{
  "time_shift_ms": 100,
  "vocab_size": 32,
  "decoder_mlp_ratio": 4,
  "decoder_inner_norm": true,
  "weight_decay": 0.07
}
Rows from block 8 of the audio encoder of a small encoder-decoder audio transcriber, named by matrix and row number. Rows with one number belong to one channel. Each number is 128 + 32 x the weight over its row's rms, rounded and kept within 0 to 255. All counts start at 0. Numbers have three digits each. After the name is the row's rms in percent of the matrix's.
After each channel's rows are labels from the 100 clips, of 14976, where the channel reaches its highest value: "responds to" is what is common among them. Only what is clearly more common there than usual is listed. The data: read English sentences (LibriTTS-R).
# convs1: first pointwise conv (encoder.blocks.8.convs.1.weight, 288x288x1), inputs 0-95
# convs3: second pointwise conv (encoder.blocks.8.convs.3.weight, 288x288x1, transposed), outputs 0-95

convs1.217 099:156148115143082109195184173111119161126153138152109090093091178116069101095130150118138181158144125057133095143170142115141154173155105116123117166137101140136135125140104157094074113120140097079166128110207128108092102153100107145104118144167146123126175139188174187092146102171137122144
convs3.217 098:218116084129100142142172078116101141090200111116164071128135157136079125127110154154125176178163108140182109184097199139135116141093188112177130141165174122110137084077146205164164136101071121119087134124145144130177146148132108091115121156150117123093082144132098134119065150122179084185
responds to: the word "was"

convs1.40 101:151128143155171089108131112139115162127142171170187108117130070055120123070127122185170102149099127184169163118155164087089093079120086130101133143108152084059122165136108128096145094115138134140101118078107111080109051130148136138137155151146102117168087183161066202109143158095157158150
convs3.40 101:154142147106135077054117062154101110112109131185174115075157175106082140125094126148154148133121121145163078091115113158153100140102126133133152170177183092144121114114070119170202149133134126129098153137179132147103120120124135160112143095115152141133110173153106140088177133148132145092
responds to: the word "one"

convs1.143 095:177150132099155138114163172123075133170139146118059120144089110160142176131129132073172107118126177157125178109143140143155186078142151151114147108116144140102121131136144159070148133091115143110153041153109143107168122128109102086120151132107146178146143080100097134147185149132102136143
convs3.143 104:064088099073087105081095157110135096087069161110124102110153106104145105111116053127094152150130089083095115156125094104117076150095176111119173103062082106068164114080121156095088088137066111184149133106129088133084094106098100070131125109134106146034090140067094072124136149073116094112
responds to: the word "his"

convs1.67 102:167160105152154099116141128139151111110149173158111109110123086012066066096129084086065152151106111137103091117125102108117163137099111151171112206128116122116111152145066136147130095107090107138104216114163138060104101190180147108151160131118158137151136150059145111128115085072159131088
convs3.67 101:145099132128174100117160130144172163143126101107156145125151204188130158136135101094132101194131144161077146137151167071188143163131165146113189080169128125175165125166165192115189110133133139113160096087142089122213163070142039130176138164155142080155143114199077078093119157103128134091
responds to: the word "was"

convs1.139 111:104179120124110154143185142128127178139091112159145082154135111126115128101138125062147082122128093104164112113145121109119127146162132061095151133118149144180101010163147158129149110147156134117160172126138123145134102146115152125135092119143122135130165112119134123169009117093100125095
convs3.139 111:098111109153176138065165138127139148173105139161087139161130148179152175097087144223082134148114120180134137177147076056121174121133102148169170136093126155101172160108145117122122081190140138116116093189069147132175027187087067142026095167114129167167124110064154062142107168128136102148
responds to: the word "that"

convs1.47 101:112103099131123107138211128136162046158131110157125175084129151141112165163101076151156133110129152046146098143133163124144154128183087050122073118146120111111163210102158131139088115150154127198125105196103173126193157177151135166122062143128087112137148107105138111124138183140102197182
convs3.47 100:091078133136166081131141152148180096151065140120150084100158119130208182149125134101167094159152162181103090116177142109103090120115090127093183143095201181121150170130119172074142021134140131122168150136156107126129073127078133122141143150117136140097136096105082122070115208109039104120
responds to: the word "me"

convs1.210 112:118114102133121102112181053121145117123105144137117107082104168086143149129072124142123204103132126083183093136151142112117148117098123135113162101133087092165113090130149104143148131109128146068102077131160120158121064144145160110168152177111149117110138105101068083117096103168098152103
convs3.210 103:087179137106119165139095088111089161167102124117133102196105092122146127102098116141128150086072117143107114138144112180123160194100105081094116136067101130112068107097187160106076212106113125104107043125117169124092145157111119176055110147139107150140104103099089168105182105136137114044
responds to: text has "but"

convs1.254 103:145160159138115101161085085132122133187150073089141108157119138095105081163130131116155141106152117060106058117166155095136143133113188204128149102121199155145058107139113137049163047126160126086162110146153187198141178085149130157128081092124108122116093118106134107058072176124131078136
convs3.254 097:145126107129132155111170136128104194125177103108129152132113129061146167141085092136133178106046088192095072094087114140166121096084169106090100172100167059131145148106119126159112172104183121104098113092152107150103139110093114119138131106131157092109062164176131170157131158107090127051
responds to: the word "the"

convs1.22 115:166212192137124164103133134133126112157090116059146085128126171143114122125171189139137143150089143103135142144115145126137158126112147159128172149135182133116121148121133151107098120122122123151150123126107148148089120147149143149026101127129135135132078175148117112127131084140151180077
convs3.22 120:142148153094153126088045146152136153113122138174120113146122090106165093106119145185102160077138086114169142133124177171110135092138151080125101154109185158117206091115153125105130136186201087095105114122112132095110131212179165052102120130111128131112119149109120080129112093076137106175
responds to: the word "was"

convs1.216 105:109065203123110095125110087170144116120136091149077134145168075087111134161122165143135131123103161090195115080131160120136094186112195194113153130123083093206158143112168101119147134171108149169064125168119160102183125130118149146135160175179123127114062093076060111083087106124152141110
convs3.216 104:075097128131170109122085099130155091122105162110110084133156120223155089090153112088080095162126103112092182163181101095115135209129092125171150093100089174105147143148150185096101053172086097161166107155114101101138088102112123101086121184135100142153148087111084065086155175071105096153
responds to: the word "me"

convs1.41 089:110107112126117141113179073151190100078102117091118070113150148115111178137162109168186170121167170130163116102122122133104164111111166132086106090146107151116179139124180129240137150130141083132077066125112100109150120155152135137213094118099152091152149158103140084118133102168178107134
convs3.41 092:196116167137162121150128159085097134187214132158138175121157158134125131117171130106180163117111138126143164146086190148187094125129114144100127114106163131146172120125160064166163110065111143142125128098180102163125156129087082141156139092129152149079144121112152181135143159141084125140
responds to: voice: female

convs1.195 089:142174156066149115145108147136164099079107176108153145158164155126121092124130101136108109117152111120162129101137123127166148169122111114187056075055081135092122076142137117153163163143145148101165188074153119122101125143115163144120147144174110110160119094079107082120138136127125097113
convs3.195 091:214191149132148117156168133098080150115144114136152154148098142132094116158122185175075164110152101110204107073068079093178137090115160129112094153196154131162096116095150088184176171109177107129053138144136182183100128182205185135132170044084152112111122104178186141145121058168163165144
responds to: the word "not"

convs1.36 099:142163111128134140140159082071119169133179158176080158157135133137157134149132129081095119125134193118087166150143161133125111086110162103121120167129147138164196127095111109174110077113097190192099168131167126187118142120137104114124129133160124162139138091149108130077138107092059099163
convs3.36 103:060124092107101113066132130148082101117089103079138120103134086091139140121086086075108117125134121072118080172120096149068081113103155113117093110119126098084175113047108112135065120107071082147099165096121083131058140144111109105078128099149113146083103153078106119076123110136123113106
responds to: the word "she"

convs1.4 107:135128170119090133179105126179145121134145166144144069111197132124150082162157109141143137092155140144165118110117191150157135179101112137141166180083143156100038094129092148126168166133129117129144161164133119117093119165148117124126154081144118141129120091135152092089138110143212099105
convs3.4 102:166138115105158140150055162079079157120141085167134149143144151126073087145164152109143147133161080151188136115083153125168134181074143106134066194165120093137130083097153116173148167124152155149080152147098131130137192180169147156164068085149097116110109132105148176149093108163180123159
responds to: the word "he"; the word "said"; the word "you"

convs1.155 086:138114168108099071087120095171106109129091122151161141124190112138104135154137094151093092140085107135129077118134153069155160160139159097106122107105144134163129147139150067125156113150096113138100099178143138226156102106138141163111112121117104072128076106114162141132126150092130100142
convs3.155 095:133134101037112124055109086119194130178185170080103131137171135174175131115163095095150111153173144112097147217188062125074127113132144103160136108096111145137192162152143188125102095124168117228193091105165071133187091103100105105085113166144088155104126123144112101074113207054114107126
responds to: the word "the"

convs1.157 090:103152110173094089111138186078123155079144152114149155055147178122110152090126148144098174138136127125074125149115136091112074101129053077117110117131063079104147146115159148036071120155149112099156131038105154120144146139116073141183066128167130104175180117049137119144107171124091092065
convs3.157 098:112121170117107119172103120080122102140118117125143133066090045101201098153124110116115123068119084131114137069090153128169086102088089104125102159126138085099095168135152105116111155119144145094063147113119167159091096123066153120128133040098140130108142174082156136073146101161122160118
responds to: the word "the"; the word "in"

convs1.179 106:094123094121157106098134108162154066107152134101136059157139154088129105128158127138126141193119128094113147165093108083100119127100121109150123120112120110171117101144132152093128123104127160033138141081129098096115112130157103121162115162175109146119165141146131116110077152065145165132
convs3.179 107:156097166092160137060130155164107119033084116167142146192094138177079151171144134161175161130095092142160199133124128119098136096149140138102073174170162077124118115150118106153114149151094086221166119097110150111140129142156128113166060065071164124064157112143136104143093139172122169176
responds to: the word "not"

convs1.94 109:177078124122181189096104148144161118075133103154165141091114170194162151086131097150131121074062117115093026056086099083147103057145154070116153102114135132107129086160101193099188133158124128203131099109098146137096159064103175181116155154164078080148142115117166143166106120162097112184
convs3.94 114:120132136088106118132088079137096069106065156111106128134176210112094199144148114146144126176117101124117117194159088085128110137171123121168188162133115174077151157115167171150114129132163132145136099157172080114144135147155122114112063131116176098189150074088084048129118102105180092130
responds to: the word "be"

convs1.125 115:147066180136127091125074095073132129192124129116124071135103123119148143157128166119133059210135138159155099075123162135128145136098140109134136169125114111126162191106131117131169146116163150000121101134120125129099070090107078144101172139125124154155094137125175102083116136102154187062
convs3.125 117:139131090132133062111188177153130165097099135074147111099167177125148146133102086173121144114108155092164121097085145187161099181115133137145153156090129132192135153117159110152113131114139136131128163102140114183155108150036111135145178082122081093162068153104116127155161115199117163104
responds to: the word "mr"

convs1.75 105:174167122147111088116125076147134136162113109024146139094109144150131090135158089128140159121153127184131081174120146100125161184096081125149128101101109074185128110134090150201133119144137106160120091156117161188104117109190163154135179102136108130109150067085196136168145094030124163153
convs3.75 112:156173090117136172110153124124158150078126062094134092100126120052167134153087089168117124142098106101142098114112129203090116120127148148100150161137131068137133104119127127176069143133172106119106153131123123203094111167151108068128121140070151112148099154136169105179113121183153141154
responds to: the word "be"

convs1.226 100:139142084096166108155110142140095128161118096056116206191112164115164141145112119181168158175140117077178148119143115108153078144138124067171114157114145156077071116131150115119136194000173138166125160126176104107096128125084143131130145095166077142152091162084120123097135150132113163119
convs3.226 092:206114191174132105196155110162191138077150152120181139075142187066161152161127148169087138162168136182171111094136091111177124077142118142113127171144159131135118140187143179153150135179123158107081147110173167208120107132128161140179110096110140096083078131149082101176120144121134206139
responds to: the word "was"

convs1.103 110:123158128085106200094138113148126113092106109146104109155106221148129137140124149055142119041222136100150053090116173126134170096119185163091165126108117134100158145120078154126113169089177142155105122152141125144169210073118136134074164179146095114116141102128144155103083089165148093074
convs3.103 106:205157170150164114159074123104136116172103142136123159177132126140130081157150107096083140096123116160182109120185184125122174077160168082171081098155116145094139154108128193151130180135175150106114101123125164083177125172137128121152109124125131091135096071183112092130094094074161154060
responds to: the word "said"

convs1.223 117:162198113107138175078098105135155102100043116255112167151078194114160151137065121111138113147153141107141146120113085123105124133114130157104108129145110122104098157126160129171129151057112161176156084083153110086141115139112146151132158156139098107136126178114134142161138126150116119051
convs3.223 111:074093138148064102099127085144167071123104148167140168069156055153143148136078145101153095163168164111141154158095125105102114077132070114134108098161046151103157187139119128158133043161148105118116131156092083129074113180145119160108147164168080193118120093164140135117121122103056141148
responds to: the word "not"

convs1.24 105:093107128167155107123100129147145181109091082063146175082141119131153108077135141205082158120096089165158131144122117090091171102154128111119195104149150064174087114144139134149086082098115081174145116093112162092100067136102133136173129134124147146123155170153179116162123177115143217157
convs3.24 090:080138125107197132077089066084170103091073105126109176080112095155108128054183085108107086160130133092113098137165114108102144186155101128103114091212085121139163081155126136140174094171119068134145122195085135088126123155217187055129152090100125142092181079127175145151112073170169127138
responds to: the word "and"

convs1.168 101:133119096179141092139172115131106113066179141093114140125156180135131125108145170186143097149176117118168138119095107105101081186143124095110172177136158115115170123109114133122155108100145139131111160120137131077127114128082120111152138051144153062190124125078116092204173149137124154135
convs3.168 094:136133112092145119146135143121138092147144116120128099110138206149096153107149103078102113156097160155107128157196183070147137177128149150149219159116159172150185117119146174075147074160095153147154151080133067126154147079099087117145131199120172129128111087193085106068156194087115089141
responds to: the word "said"

convs1.162 089:151129174162108049103094153124122125169105170210142153148125091105122084120116132152162070126158156141060133127138170103086157169090140164057180153165155125123129126137089179142144113157129137199128128115111111112137096087155187117109077120114155150128154102127110158119064144144141106122
convs3.162 089:167115151179143067121176147095189133136133147074143159060133164088141092128084165184117137085123164138135109126088112166135076128089134158120044096118119125132111115163135090130098167100131143152152115156152127100175091152110120140128163081129180095059053137094108146182121106107152164075
responds to: the word "was"

convs1.146 104:086073101137117065097126129121145139126111123125149082121113122077120126133155115102174072153133133147132109182152122142127162121107123074163133082126114062118136165141087161081104155186142149084158133134142129125111130143175106155145095129104143155119161091255175137154126174114186086136
convs3.146 112:084185159165170156118170123150151142114093172068156135133139167155175168071126092116072091171093160177103158159150125051072150133105136156173172109131100113146153170184175154075118134160142136107154118111131127110135164093051132138108165173217170095192097147158129140137163143092133109117
responds to: the word "for"

convs1.192 100:075060128104060160107116094110106168128103078163116147089165121105055118136144119099161120031146160078117112103129129106150122143141172105154104142083108132114177119140089158138156145083136098089091131096113144094125106084156112150151169109172061099107166166165103133098091186155084160114
convs3.192 109:114097135158123198125112039121228120146088163113126133182153109130092162091121098082118081140139117115099121168134101082152173188143163182195161079141058127150157181132134157165077150093122093147157129137106073083123192188189156085128128117128124177156171150184145137114100112103113076139
responds to: the word "she"

convs1.270 107:131204133136101155074111108092162091144151086157123154102062126133095124136125142121115140132088119144092121134111113118127108166092151138089110123148110156094084102167062131170112113151100112199113063123090145083176154124153118115096109104126104161145142207110105109137114092141153134199
convs3.270 102:147200125171150107138057164108144162181188107138118146160135086131139064109121181121161129086186085088188146126073198116107153092125097138114126111093148129130119146133136096114107144146154111127141153124107111106155154164168149162135037050110153150104165022117147152095127115129122150177
responds to: the word "is"

convs1.122 103:113112134135080083185075136129137078151127150095149127171132170123162170184108155084134160159141162140115185155141120100074121157152177121124116134119130138121127122138103152158124087132165098053137097121125150106159076101126136143109131118100153099120170174089127068154119107076134121165
convs3.122 113:069155140144176093076160139143104132095106090157155164121132132102157117130092068182118116136117135135158075088175092131027116075140045151089063138146096064129134125177132143159136148128091147086139138148080122121178127141163201073078135117146143135133111139153165141122081113131157118134
responds to: the word "said"

convs1.12 108:154136122126148163090178138102151163089105099111117133109113131171096153180154140083119162082156138111115123167096107107102155112134103133157159105129141155150142093182086153197095125127107107137222107130175149037099147100122158184094120141146117100164180130122183149133133108130140162211
convs3.12 101:178158124172103143136165109058140129107149083086108145171097092112099082112067076129154132172150168170179105135106146215151102070141136093108130148167141100155130072112103069189107186138155106129070176104084150134123166151094115090177140109067127091092128168131123108126102133129129148169
responds to: the word "was"