From a checkpoint of a small encoder-decoder audio transcriber: 5.58M parameters, mfcc input.
Rows from block 13 of the audio encoder, named by matrix and row number. Rows with one number belong to one channel. Each number is 128 + 32 x the weight over its row's rms, rounded and kept within 0 to 255. All counts start at 0. After the name is the row's rms in percent of the matrix's.
# convs1: first pointwise conv (encoder.blocks.13.convs.1.weight, 432x432x1), inputs 0-86
# convs3: second pointwise conv (encoder.blocks.13.convs.3.weight, 432x432x1, transposed), outputs 0-86
convs1.257 090 [107 132  61 130 140 179 144  97 138 114 144 133 119 163 151 167 128 111 169 149 127 155  89 144 137  45 203 132  94 139 115 139 158 156 176 121 172  86 165 174 112 156  69 166 148 107 139 141 105  76 127  62 154 175 111 170 185  91 102 125 144 124 135 127 150 127 181 131  93  86 158 145 138 164 129  87  96  93 125  85 103 124 120 153  89 141 123]
convs3.257 098 [125 139 152 127  96  92 124 124 133 133 139 135 110 149 115 125 118 120 163 166 127 172 158 126  96  68 154 111  67 182 124  78 110  94  97 133 128 165  97 138 194 143 128 101 118 114 171 141 128 134 142 149 110 135 186 138 202 120 168 133 157 101 155 121 123 162 123 166 121 117  38 129 147 147 177 139 128 192 131 148 152 108 159  80 101 100 105]
convs1.258 097 [ 73 136 123 172 107 175 132 110  84 171 106 122  80 107 133 154 125  86 112  84 165 130 171 125 101 109 165 120 144 121 152 184 111 112 149 145  54 144 148  73 155 127 152 113 140 125 114 120 112 118 102 161 104 151 135 153 151 145  86 137 163 141  95 153 181 114 109  82 164  95  26 115 148 164  98 104  91 163 133  52 134 178 134 130 135 148 154]
convs3.258 102 [144 179 156 155 130  92 133 140 131 143 160 101 172 145 170  97 119 115 172 110 150 101 117 144 122 130  93  89 178 113 135 122 118  98 180 106 108 178 123 172 125 116 217 192 171  86  82 155 128  90 116  72 139 162 153  96  72  78 110 118  87 117 135 169 114 193  72  78  97  84 168  78 127 146 146  99  92 116 153  98 136 109 134 164 179 162 154]
convs1.259 104 [ 75  91 190  99 124 144 139  56 131 120 161  98 111 137  95 189 150 151 141 141 141 172 163 124 105 166 155 139 128 146 123 140 132  98 112 138 110 129  95 111 102 150  91 106  48 132 111 158 156 132 112 144 126 161 166  86 180 218 146 150 171  89  65 117 132 109 108 165 146 106 133  97 100 125 211 122 118 117 119 135 105 120 145 105 130 136 182]
convs3.259 105 [ 61 129 103 141 123 120 107 108 127 150 104 177  95 165 138 125 146 167 115  92  85 101  81 139 136 146 142 100 139 159 100 153 116 132  71 132 140 122  97 170 145 114 110 108  99  87  86 142 116  47  53  88  98 165  84 153 139 115 180  86 140 148  82  78 114 123 131 134  98 111 118 160 118 156 113 112 157 118 117 143  73 143  70 141 115 129 129]
convs1.260 103 [116 115 141 138 109 124 117 151 106  61 106 107 143 107 125 112 132 141 178 105 123 193 139 161 117  85 127 153 105  97 170 182  84 149 143 123 159  85 101 155 106 119 150 212  93 115 128 103 109 102 212 103  88 111 114 157 140 119  89 119  97 136 132 106  80 110 110  94 126 112 119 131 103  76 173 111 176 181 135  53 120 137  49 151 126 105 145]
convs3.260 099 [111 172 122 139 111 107 113 176  92 119 187 193 189 135 111 109 106 124 155 124 149 159 144 104 111 120 141 124 122 127 174 124 177 119 180 153 128 160 140 178 127 145 140 152 113 115 138  98 128 154 136  78 154  82 167 107  93 122  70  84 126 105 165 172 120 165  60 134 102 144 113 107 154 129 171 157 131 118 109 135 110  99 140  80 170 129 184]
convs1.261 103 [111 171  92 145  92 166 113  79  73 115  73 114  94 106 135 120 164 114 158 125  80 159 187 201 119 117 149 176  75 103 147 122 130 120 172 153  99 146 111  90  84 119 129 127  86 131 101 118  64 132 156 226 134  79  74 140 132  69 166 166  81 150 171 147 140  85 199 142 135 109 193  78 117 126 162 110 210 164 186  53 135 121  72 134 120 140 157]
convs3.261 099 [164 122 102 135 115 156 130 154 165 132 137 153 138 130 104  99  98 145 166 128 145 112 113 122 129 114 126  96 157  90 131 131 126 146 186 119  89 118 132 146 115 104 136 187 206  75 106  92  99 119 122  37 113  92 127  98 116 151  97  70 111 177 153 155 145 188 114  82 160 137 149  93 180 149 135 155 174 159 130 165 146 100 142 123 168 151 174]
convs1.262 097 [127 100 187 168 123  77 145 157 120 156 131 128 169 162 155 173 112 149 160  80 116 128 101 116 145 127 122 146 124 124 158  76 103 107 146 107 127 149 144 182  95 101 132 136 173 141  96 102 129 138 105 135 198 125  40 132 160 163 103 100  98 172 142 134 106 128 106 168 216 120 161 149 172 115 138  95 120 116 126  96 123 123 119 107  72 152 138]
convs3.262 098 [136 146 110 149 144 123 104 150 132 140 152 117 115 129  50  97 124 121 103 128 105 214  82  82 128  85 131 118  88 101  87 112 129 110 126 111 104 118 112 147 122 131 134 139 112 136 142 127 150  62 211  65 132 118 148 161 138 113 117 113  76 134  78  88  83 127 180 141 112 105 138 114  48 100 150 108 168  94 161  92 148  94 147  94 127 127  73]
convs1.263 095 [175 113 127  83  86 105  82 118 137 151 143 175  79 135  69 227 133 151 120 110 155 122 150 118 148  73 113  76 178 134 112  83 118  88 135 146 189 113  96 167 159 150 102 114 119 107 197 133 106 132 151 102 147 111 148  92 142  63 140 127 184 139 132 160 149 145 145 153 104 137 118 134  83 123  45  96 163  94 143 136 118  70 136 140 105 165 119]
convs3.263 097 [134 103  83 158 124  96 119  88 120  97 139 137 102  82 109 106  75  55 129 181 106  90 131 130  89 145 159 136 118  73 129 125 188 138 124 120  57 131  83 109 194 106 127  84 132  93 140 103 197 144 134  94 129 149 102 103 111 191  94 115  92 160 136  80 167  74 175 147 167 164 160 147  70 116  74 116 116 121 135 145  85 119 128 130  93 102 120]
convs1.264 099 [154 122 120 109 160 163 121 102 102 178 101  78  66 200 137 104 160 115 118 156 112  92  97 103  75  79 106 149  91 167 155 137  98 141 125  99  72 159 163 111 152 122  95 130 136 161 185  93 131  98 127  99 141 112 208  80 195 174  48  91 120 113 163 118  88 120 111 141 101 149 145 100 145 183 146 137 132 108 118 111  53  98  93 111 232 121 183]
convs3.264 094 [161 119  53 110  78 134 149 107 159 113 109  84 142  61  89  82 107 114 109 122 197  78 100 120  90 121  90 132 135  87  68 148 150 131 179 117 120 146  51 131  63  67 165 125 168 118 172 101 167  70 182 120 190  83 137 125 111 168 119 104 149 146 112 108  90 131 165  89 110  59 173 106 148 130 105 140 169 128 192 172  63 140 138 168 101 120 186]
convs1.265 104 [ 74 139 145 163 119  97 143  95 145 121  78 103 110 150 135 118 149 101 140 109  96 222 111 120  92  87 133 103 106 135  91 150 114  78 106 139 115  93 110 108 109 131  87 138  94 141 136 115  79  85  94 116 149 120 199  93 115  59 129 120 152 170  97 126 132 118 104 178 119 140 124 110 130 126 123 152 125 101  53 122 148 165 143  73 120  89 141]
convs3.265 108 [126 237 120 152  94 182  76 168 106  94 173 128 140 169 159  79 105 115 121 140 105  95 133 107 102 109 119 159 109 158 173 145  66 195 158 165 179 198 136 144 121 146 121 146 135  96 160 135 127  74 145 190 112 163 162 129 100 159 110 170 139 133  82 155  87 105 190 109 157 125 151 116 175 127 123 144 145 146  99 101 130 134  96  44  68 170 158]
convs1.266 091 [135  87 152 129  89 114 129  78 135  91 160  84 116  64  78  96 105 109 157 101  67 101 107  79 142 141 146  79 166 112 159 154 116 113 138  67 114  84 107 104 107 146 185 115 147 116 121 159 139 134 182 147 143 171 131 145 112 144 146 141 133 121 118 147 160 136 164 138 123 164 122  98 121 157 143 150 153 138  90 159 174 113 154 148 114 152 172]
convs3.266 098 [134  83  91 118  94 145 113  96 183 153 126 137  92  95  73 162 106 134 122 150 164 128 113 147  88 176 127 142 103  94 135 120 133 137 133 138 131 105 113  83  87 180 121 110 120 127 130 139 159 176 128 101 118  97 105 133 122 152  65 169  76  93 152  89 168 112 112 183 192 128 199 119 124 133  92 116 137 147 127 113 185 139 100 174  84 119  95]
convs1.267 107 [130 106 143  91 150 116 140 197 148 135 193 113 166 145 157 140  72 221 115 118 146 104 138  84 114 140 102 107  99 133 113 145 142 102 122 170 171 132 117 143  62 101 147 117 118 136 185 136 164 123  90  96 182 140  83 122  97 219 134 131 124 123 150 163  90 119 108 175 165 116 156 152 120 102 142 124 149 164 149 102 118  87 118 125 103 146 118]
convs3.267 103 [102 141 137 105 144 141 123 130 191 100 117 116 107 100 121 108  88 201 128  99 122 182 141 161 113 194 118 130  95 151  74 118 112 125  52 124 128 103 173  91 128 108  80 133 127 128 200 112 124 131 224 143 127 114 108  97 158 146 178 136 125 129 133 118 142  78 137 148 172 150 115 167 119 155 141  67 171 167 147 140 183 155 185  94 150 111  76]
convs1.268 090 [190 103 117  96 173  73 134 120 142  90 113 140 206 133 122 143 106 175 144 143 136 164  52 113 150  81 109 114  44  82 135 107 125 148 126 123  99 127 123 145  85 120 164 179 100 104 125 108 101 169  86 117 148 137 123  83  93 126 156 128 123 120 117 171 102 113 116 146  95  85 171 159  93  80 122 137 176 220  98 170 116  88 171  60 159 130 142]
convs3.268 090 [161 184 121 138 103 156 172 124 129 159 126 130 115 101  99 111 103 176 144 157 183 164 121 101 168  88 133 132 123  99 151 142  99 103 114 111 156 139 145 167 142 115 165 158 134 121  68 149 118  85 172 165 183  70 111 163  69  72 134 143 116 113 150 158 108 164 117 109 141 149  72  76 187 102 147 175  88 105 151 141 161 109 105 140 183 119 165]
convs1.269 106 [159 132 138  69 147 154 135 208 127  89  77 132  92 140 118 156 129 148 118 114 157 120 131 167 161 115  92 173 148 180 125  83 151 133  97 131  84 145 190  88 172 114 136 130 138 142 158 126 100  93 111 120 118 105 160 104 123 211 102 127 145 103 132 124 112 147 138 163 107 105 125 100 143  45 135 115 103 186  98 109 110 127 162  61 118 113 131]
convs3.269 106 [119 136 194 109 128 146 152 105 148 132 175 143 140 107 107 110 164 159  97 146  49 121 134 105 135 106 140 147 122 114 131 123  88 180  85  58 160 114 148 119 105 127 136 112 139 101 113  97 152 106 111 116 100 171  34  87  36  90 140 126 114 100  91  90 139 144 143 142 201 120 174 134 102  99  64 143 151 172 126 162 206 144 102 160 121 146 137]
convs1.270 097 [119 193 143  90 136  87  89 128 121  59  17 146 134 151  87 162  91 105  87 129 157 126 184 182  94 156 157 126  82 138 123  92 135  57  70 131 120 146 149 141 120 103 149 115 146 138  85 159 133  83 100  99 103 173 167 168  97 215  74  91 160 161 162 133  88 117 175 135 154 148 149 129 166 123 141 132 137 125  78 143 111 116 110  83 154 148 208]
convs3.270 095 [105 191  77 127 109 117 146 126 109 115  47 119 130 113  71 188 141  96 131 128 143  91 104 125  86  85 132 111 137  95 100 117 181 132 127  69  25 146  99 131 149 101 165  69 152 131 116 129 117 142 107  74 131 115 150 156 126 113 105 152 133 168  72  79 105  57 114 148 166 116 125 118  70 104 147  84 165 114 173 128  61  63  66 145  83 122 178]
convs1.271 112 [122 151 114 121 148 145 134 150 136 143  78 139 101  63 115 132 128 141 134  75 114 170 169 132 157 178 145 157 183 155 101 158 159 101  88 149  86 121 120 161 110 129 117 114 120 107 161 137 141  45  98 106 138 131 143  94 120 105 134  88 113 156 108 119  99  89 165  84  33 121 180 175  91  90 112 117 145  78 129 135 141 121  94  76  93 137 131]
convs3.271 114 [178 122 145 163  87 139  91 136 109 124 201 147 122 152 181 176 130  76 112 159 135 100  72  66 155 166 127 148 144 124 130 121 141 140 102 118 161 134 137 109 124 124 113 110 151 121  91  70 193 114 149 149  98 165  99 142 159 123 124  84 127  91 136  90 153 111 126 132 215 101  77  91 141 116 181 120 171  96 125  87 164 109 132 173 108 166 125]
convs1.272 113 [118 105 144 153 138 163 113  62 155  79  77  76  87 100 119 132 118 181 131 111  90  94 101 122 137 155 121 143  98 108 129  86 109 135  92 171  98 155 138 164 104 121 219 122  96 163 121 169 127  83 117 128 138 152 147 155 161 149  76 128 123 122 115 169 103 143 129 120   8 151 137 108 153 104 143 133 113 110 139 131  80 133 109 143 131 121 163]
convs3.272 103 [168 149 156 123 116  71 116 124 124 163 165 130 129 152 103 162  78 180 118 172 186 166 148 141 167 121 177 126  96 120  75  97 112 114 105 111 186 123 156  98  85 170 138 109 121  90 134 105  83 129 163 189 138 102 142  78  90 183 180 132 171  65 173 108 165 113 122 192 176 152 112 147 172 136 122 149 130 169 164 137 175 114 107 151 111 120  91]
convs1.273 106 [111 158 192  93 104 109 108 126 134  91 177 153 110 160 114  92 151  65 170 135  97 145 130   0 141  89 120 165 151  49 122  96 130 129 129 153  93  72 129 136 108 123 125 160 128 148 148 153  75 122 141 100 110 100 160 182 127 127  86 127 131 147 168 140  89 138 197 212 111 138 100 109 144 198 117  71 179 163  88 122  97 122 107  63 108 179 171]
convs3.273 099 [163 179 128 164  82  91 136 144 132 166 139 160 151 155  87  85 153 117 140 137 115 102 151 114 140 135  46  84 136  74 140 203 130  95 159 134  91 127 126 137 153 146 159 156 147 132 135 116 174  76 126 132 148 141 166 142 143 108 102  86 215  97 145 147  68 116 159 136  55 129  87 120 159 131 115 169 130 156 180 127 146  99 107 133 120 107 139]
convs1.274 104 [116 176 167  95 151 148 205 149 136 219 123 129 156  96 166 137 144 123 134 142 142 125 160  82 109  61 153 167 110 141 160 159 159 139 118 135 132 116 136 195 124 186 144 124 120 120 108 163 160 121 115 102  73 137 164 108 196  70 128 135 126 152 181 120 120 122  93 178 128 148  87 106 136 141 116 113 126 141 156 126 128 182 134  89 115 141  89]
convs3.274 118 [117 110 183 116 101 127 111 186 141  92 111 157 167 218 211 161  97  94 112 127 154 164  94 141  76 107 111 205 147  93 130 255 174 101 147 109 137 171 157 144 136 213 139 167 131 125 194 109 115 155 245 147 132 152 206 112 132 115 153 101 126 110 104 130 144 158 161 169 155 117 159 183 132 156 200 133  80 125  74 149 140  97 135 117  97 120 113]
convs1.275 101 [145  90 118 114 148 134  81 120 115 128  85 148 100 126  94 108 116 130 142 107 169 129 113 148  96 128  90 126 109 151 164  80 127 136 133 190 172 112 119 144 123  99  94 125 104 163 146 119 125  52 139  93 145 146  96 106  88   1 148 136 117 149 149 142 113 150 131 129 102 115 141  79 142  87 150 126 121 114 151  93 158 137 133 221 125 132  98]
convs3.275 097 [137 150 101 140 144 173 119 143  97 135  97 126 158 170 187 104  66 154 134 126  54 166 167 143 155  72 127 116 149 176 127 156 214 112 120 151 120 166 162 177 149 175 136 180 158 146 132 107  95 123 104 139 131 116 128 158 151  73  92 115 186 121 168 104 125 181 164 129 156 108 145 168 174  99 111 150 150 101  93  73 121 194 149 114 162 134 170]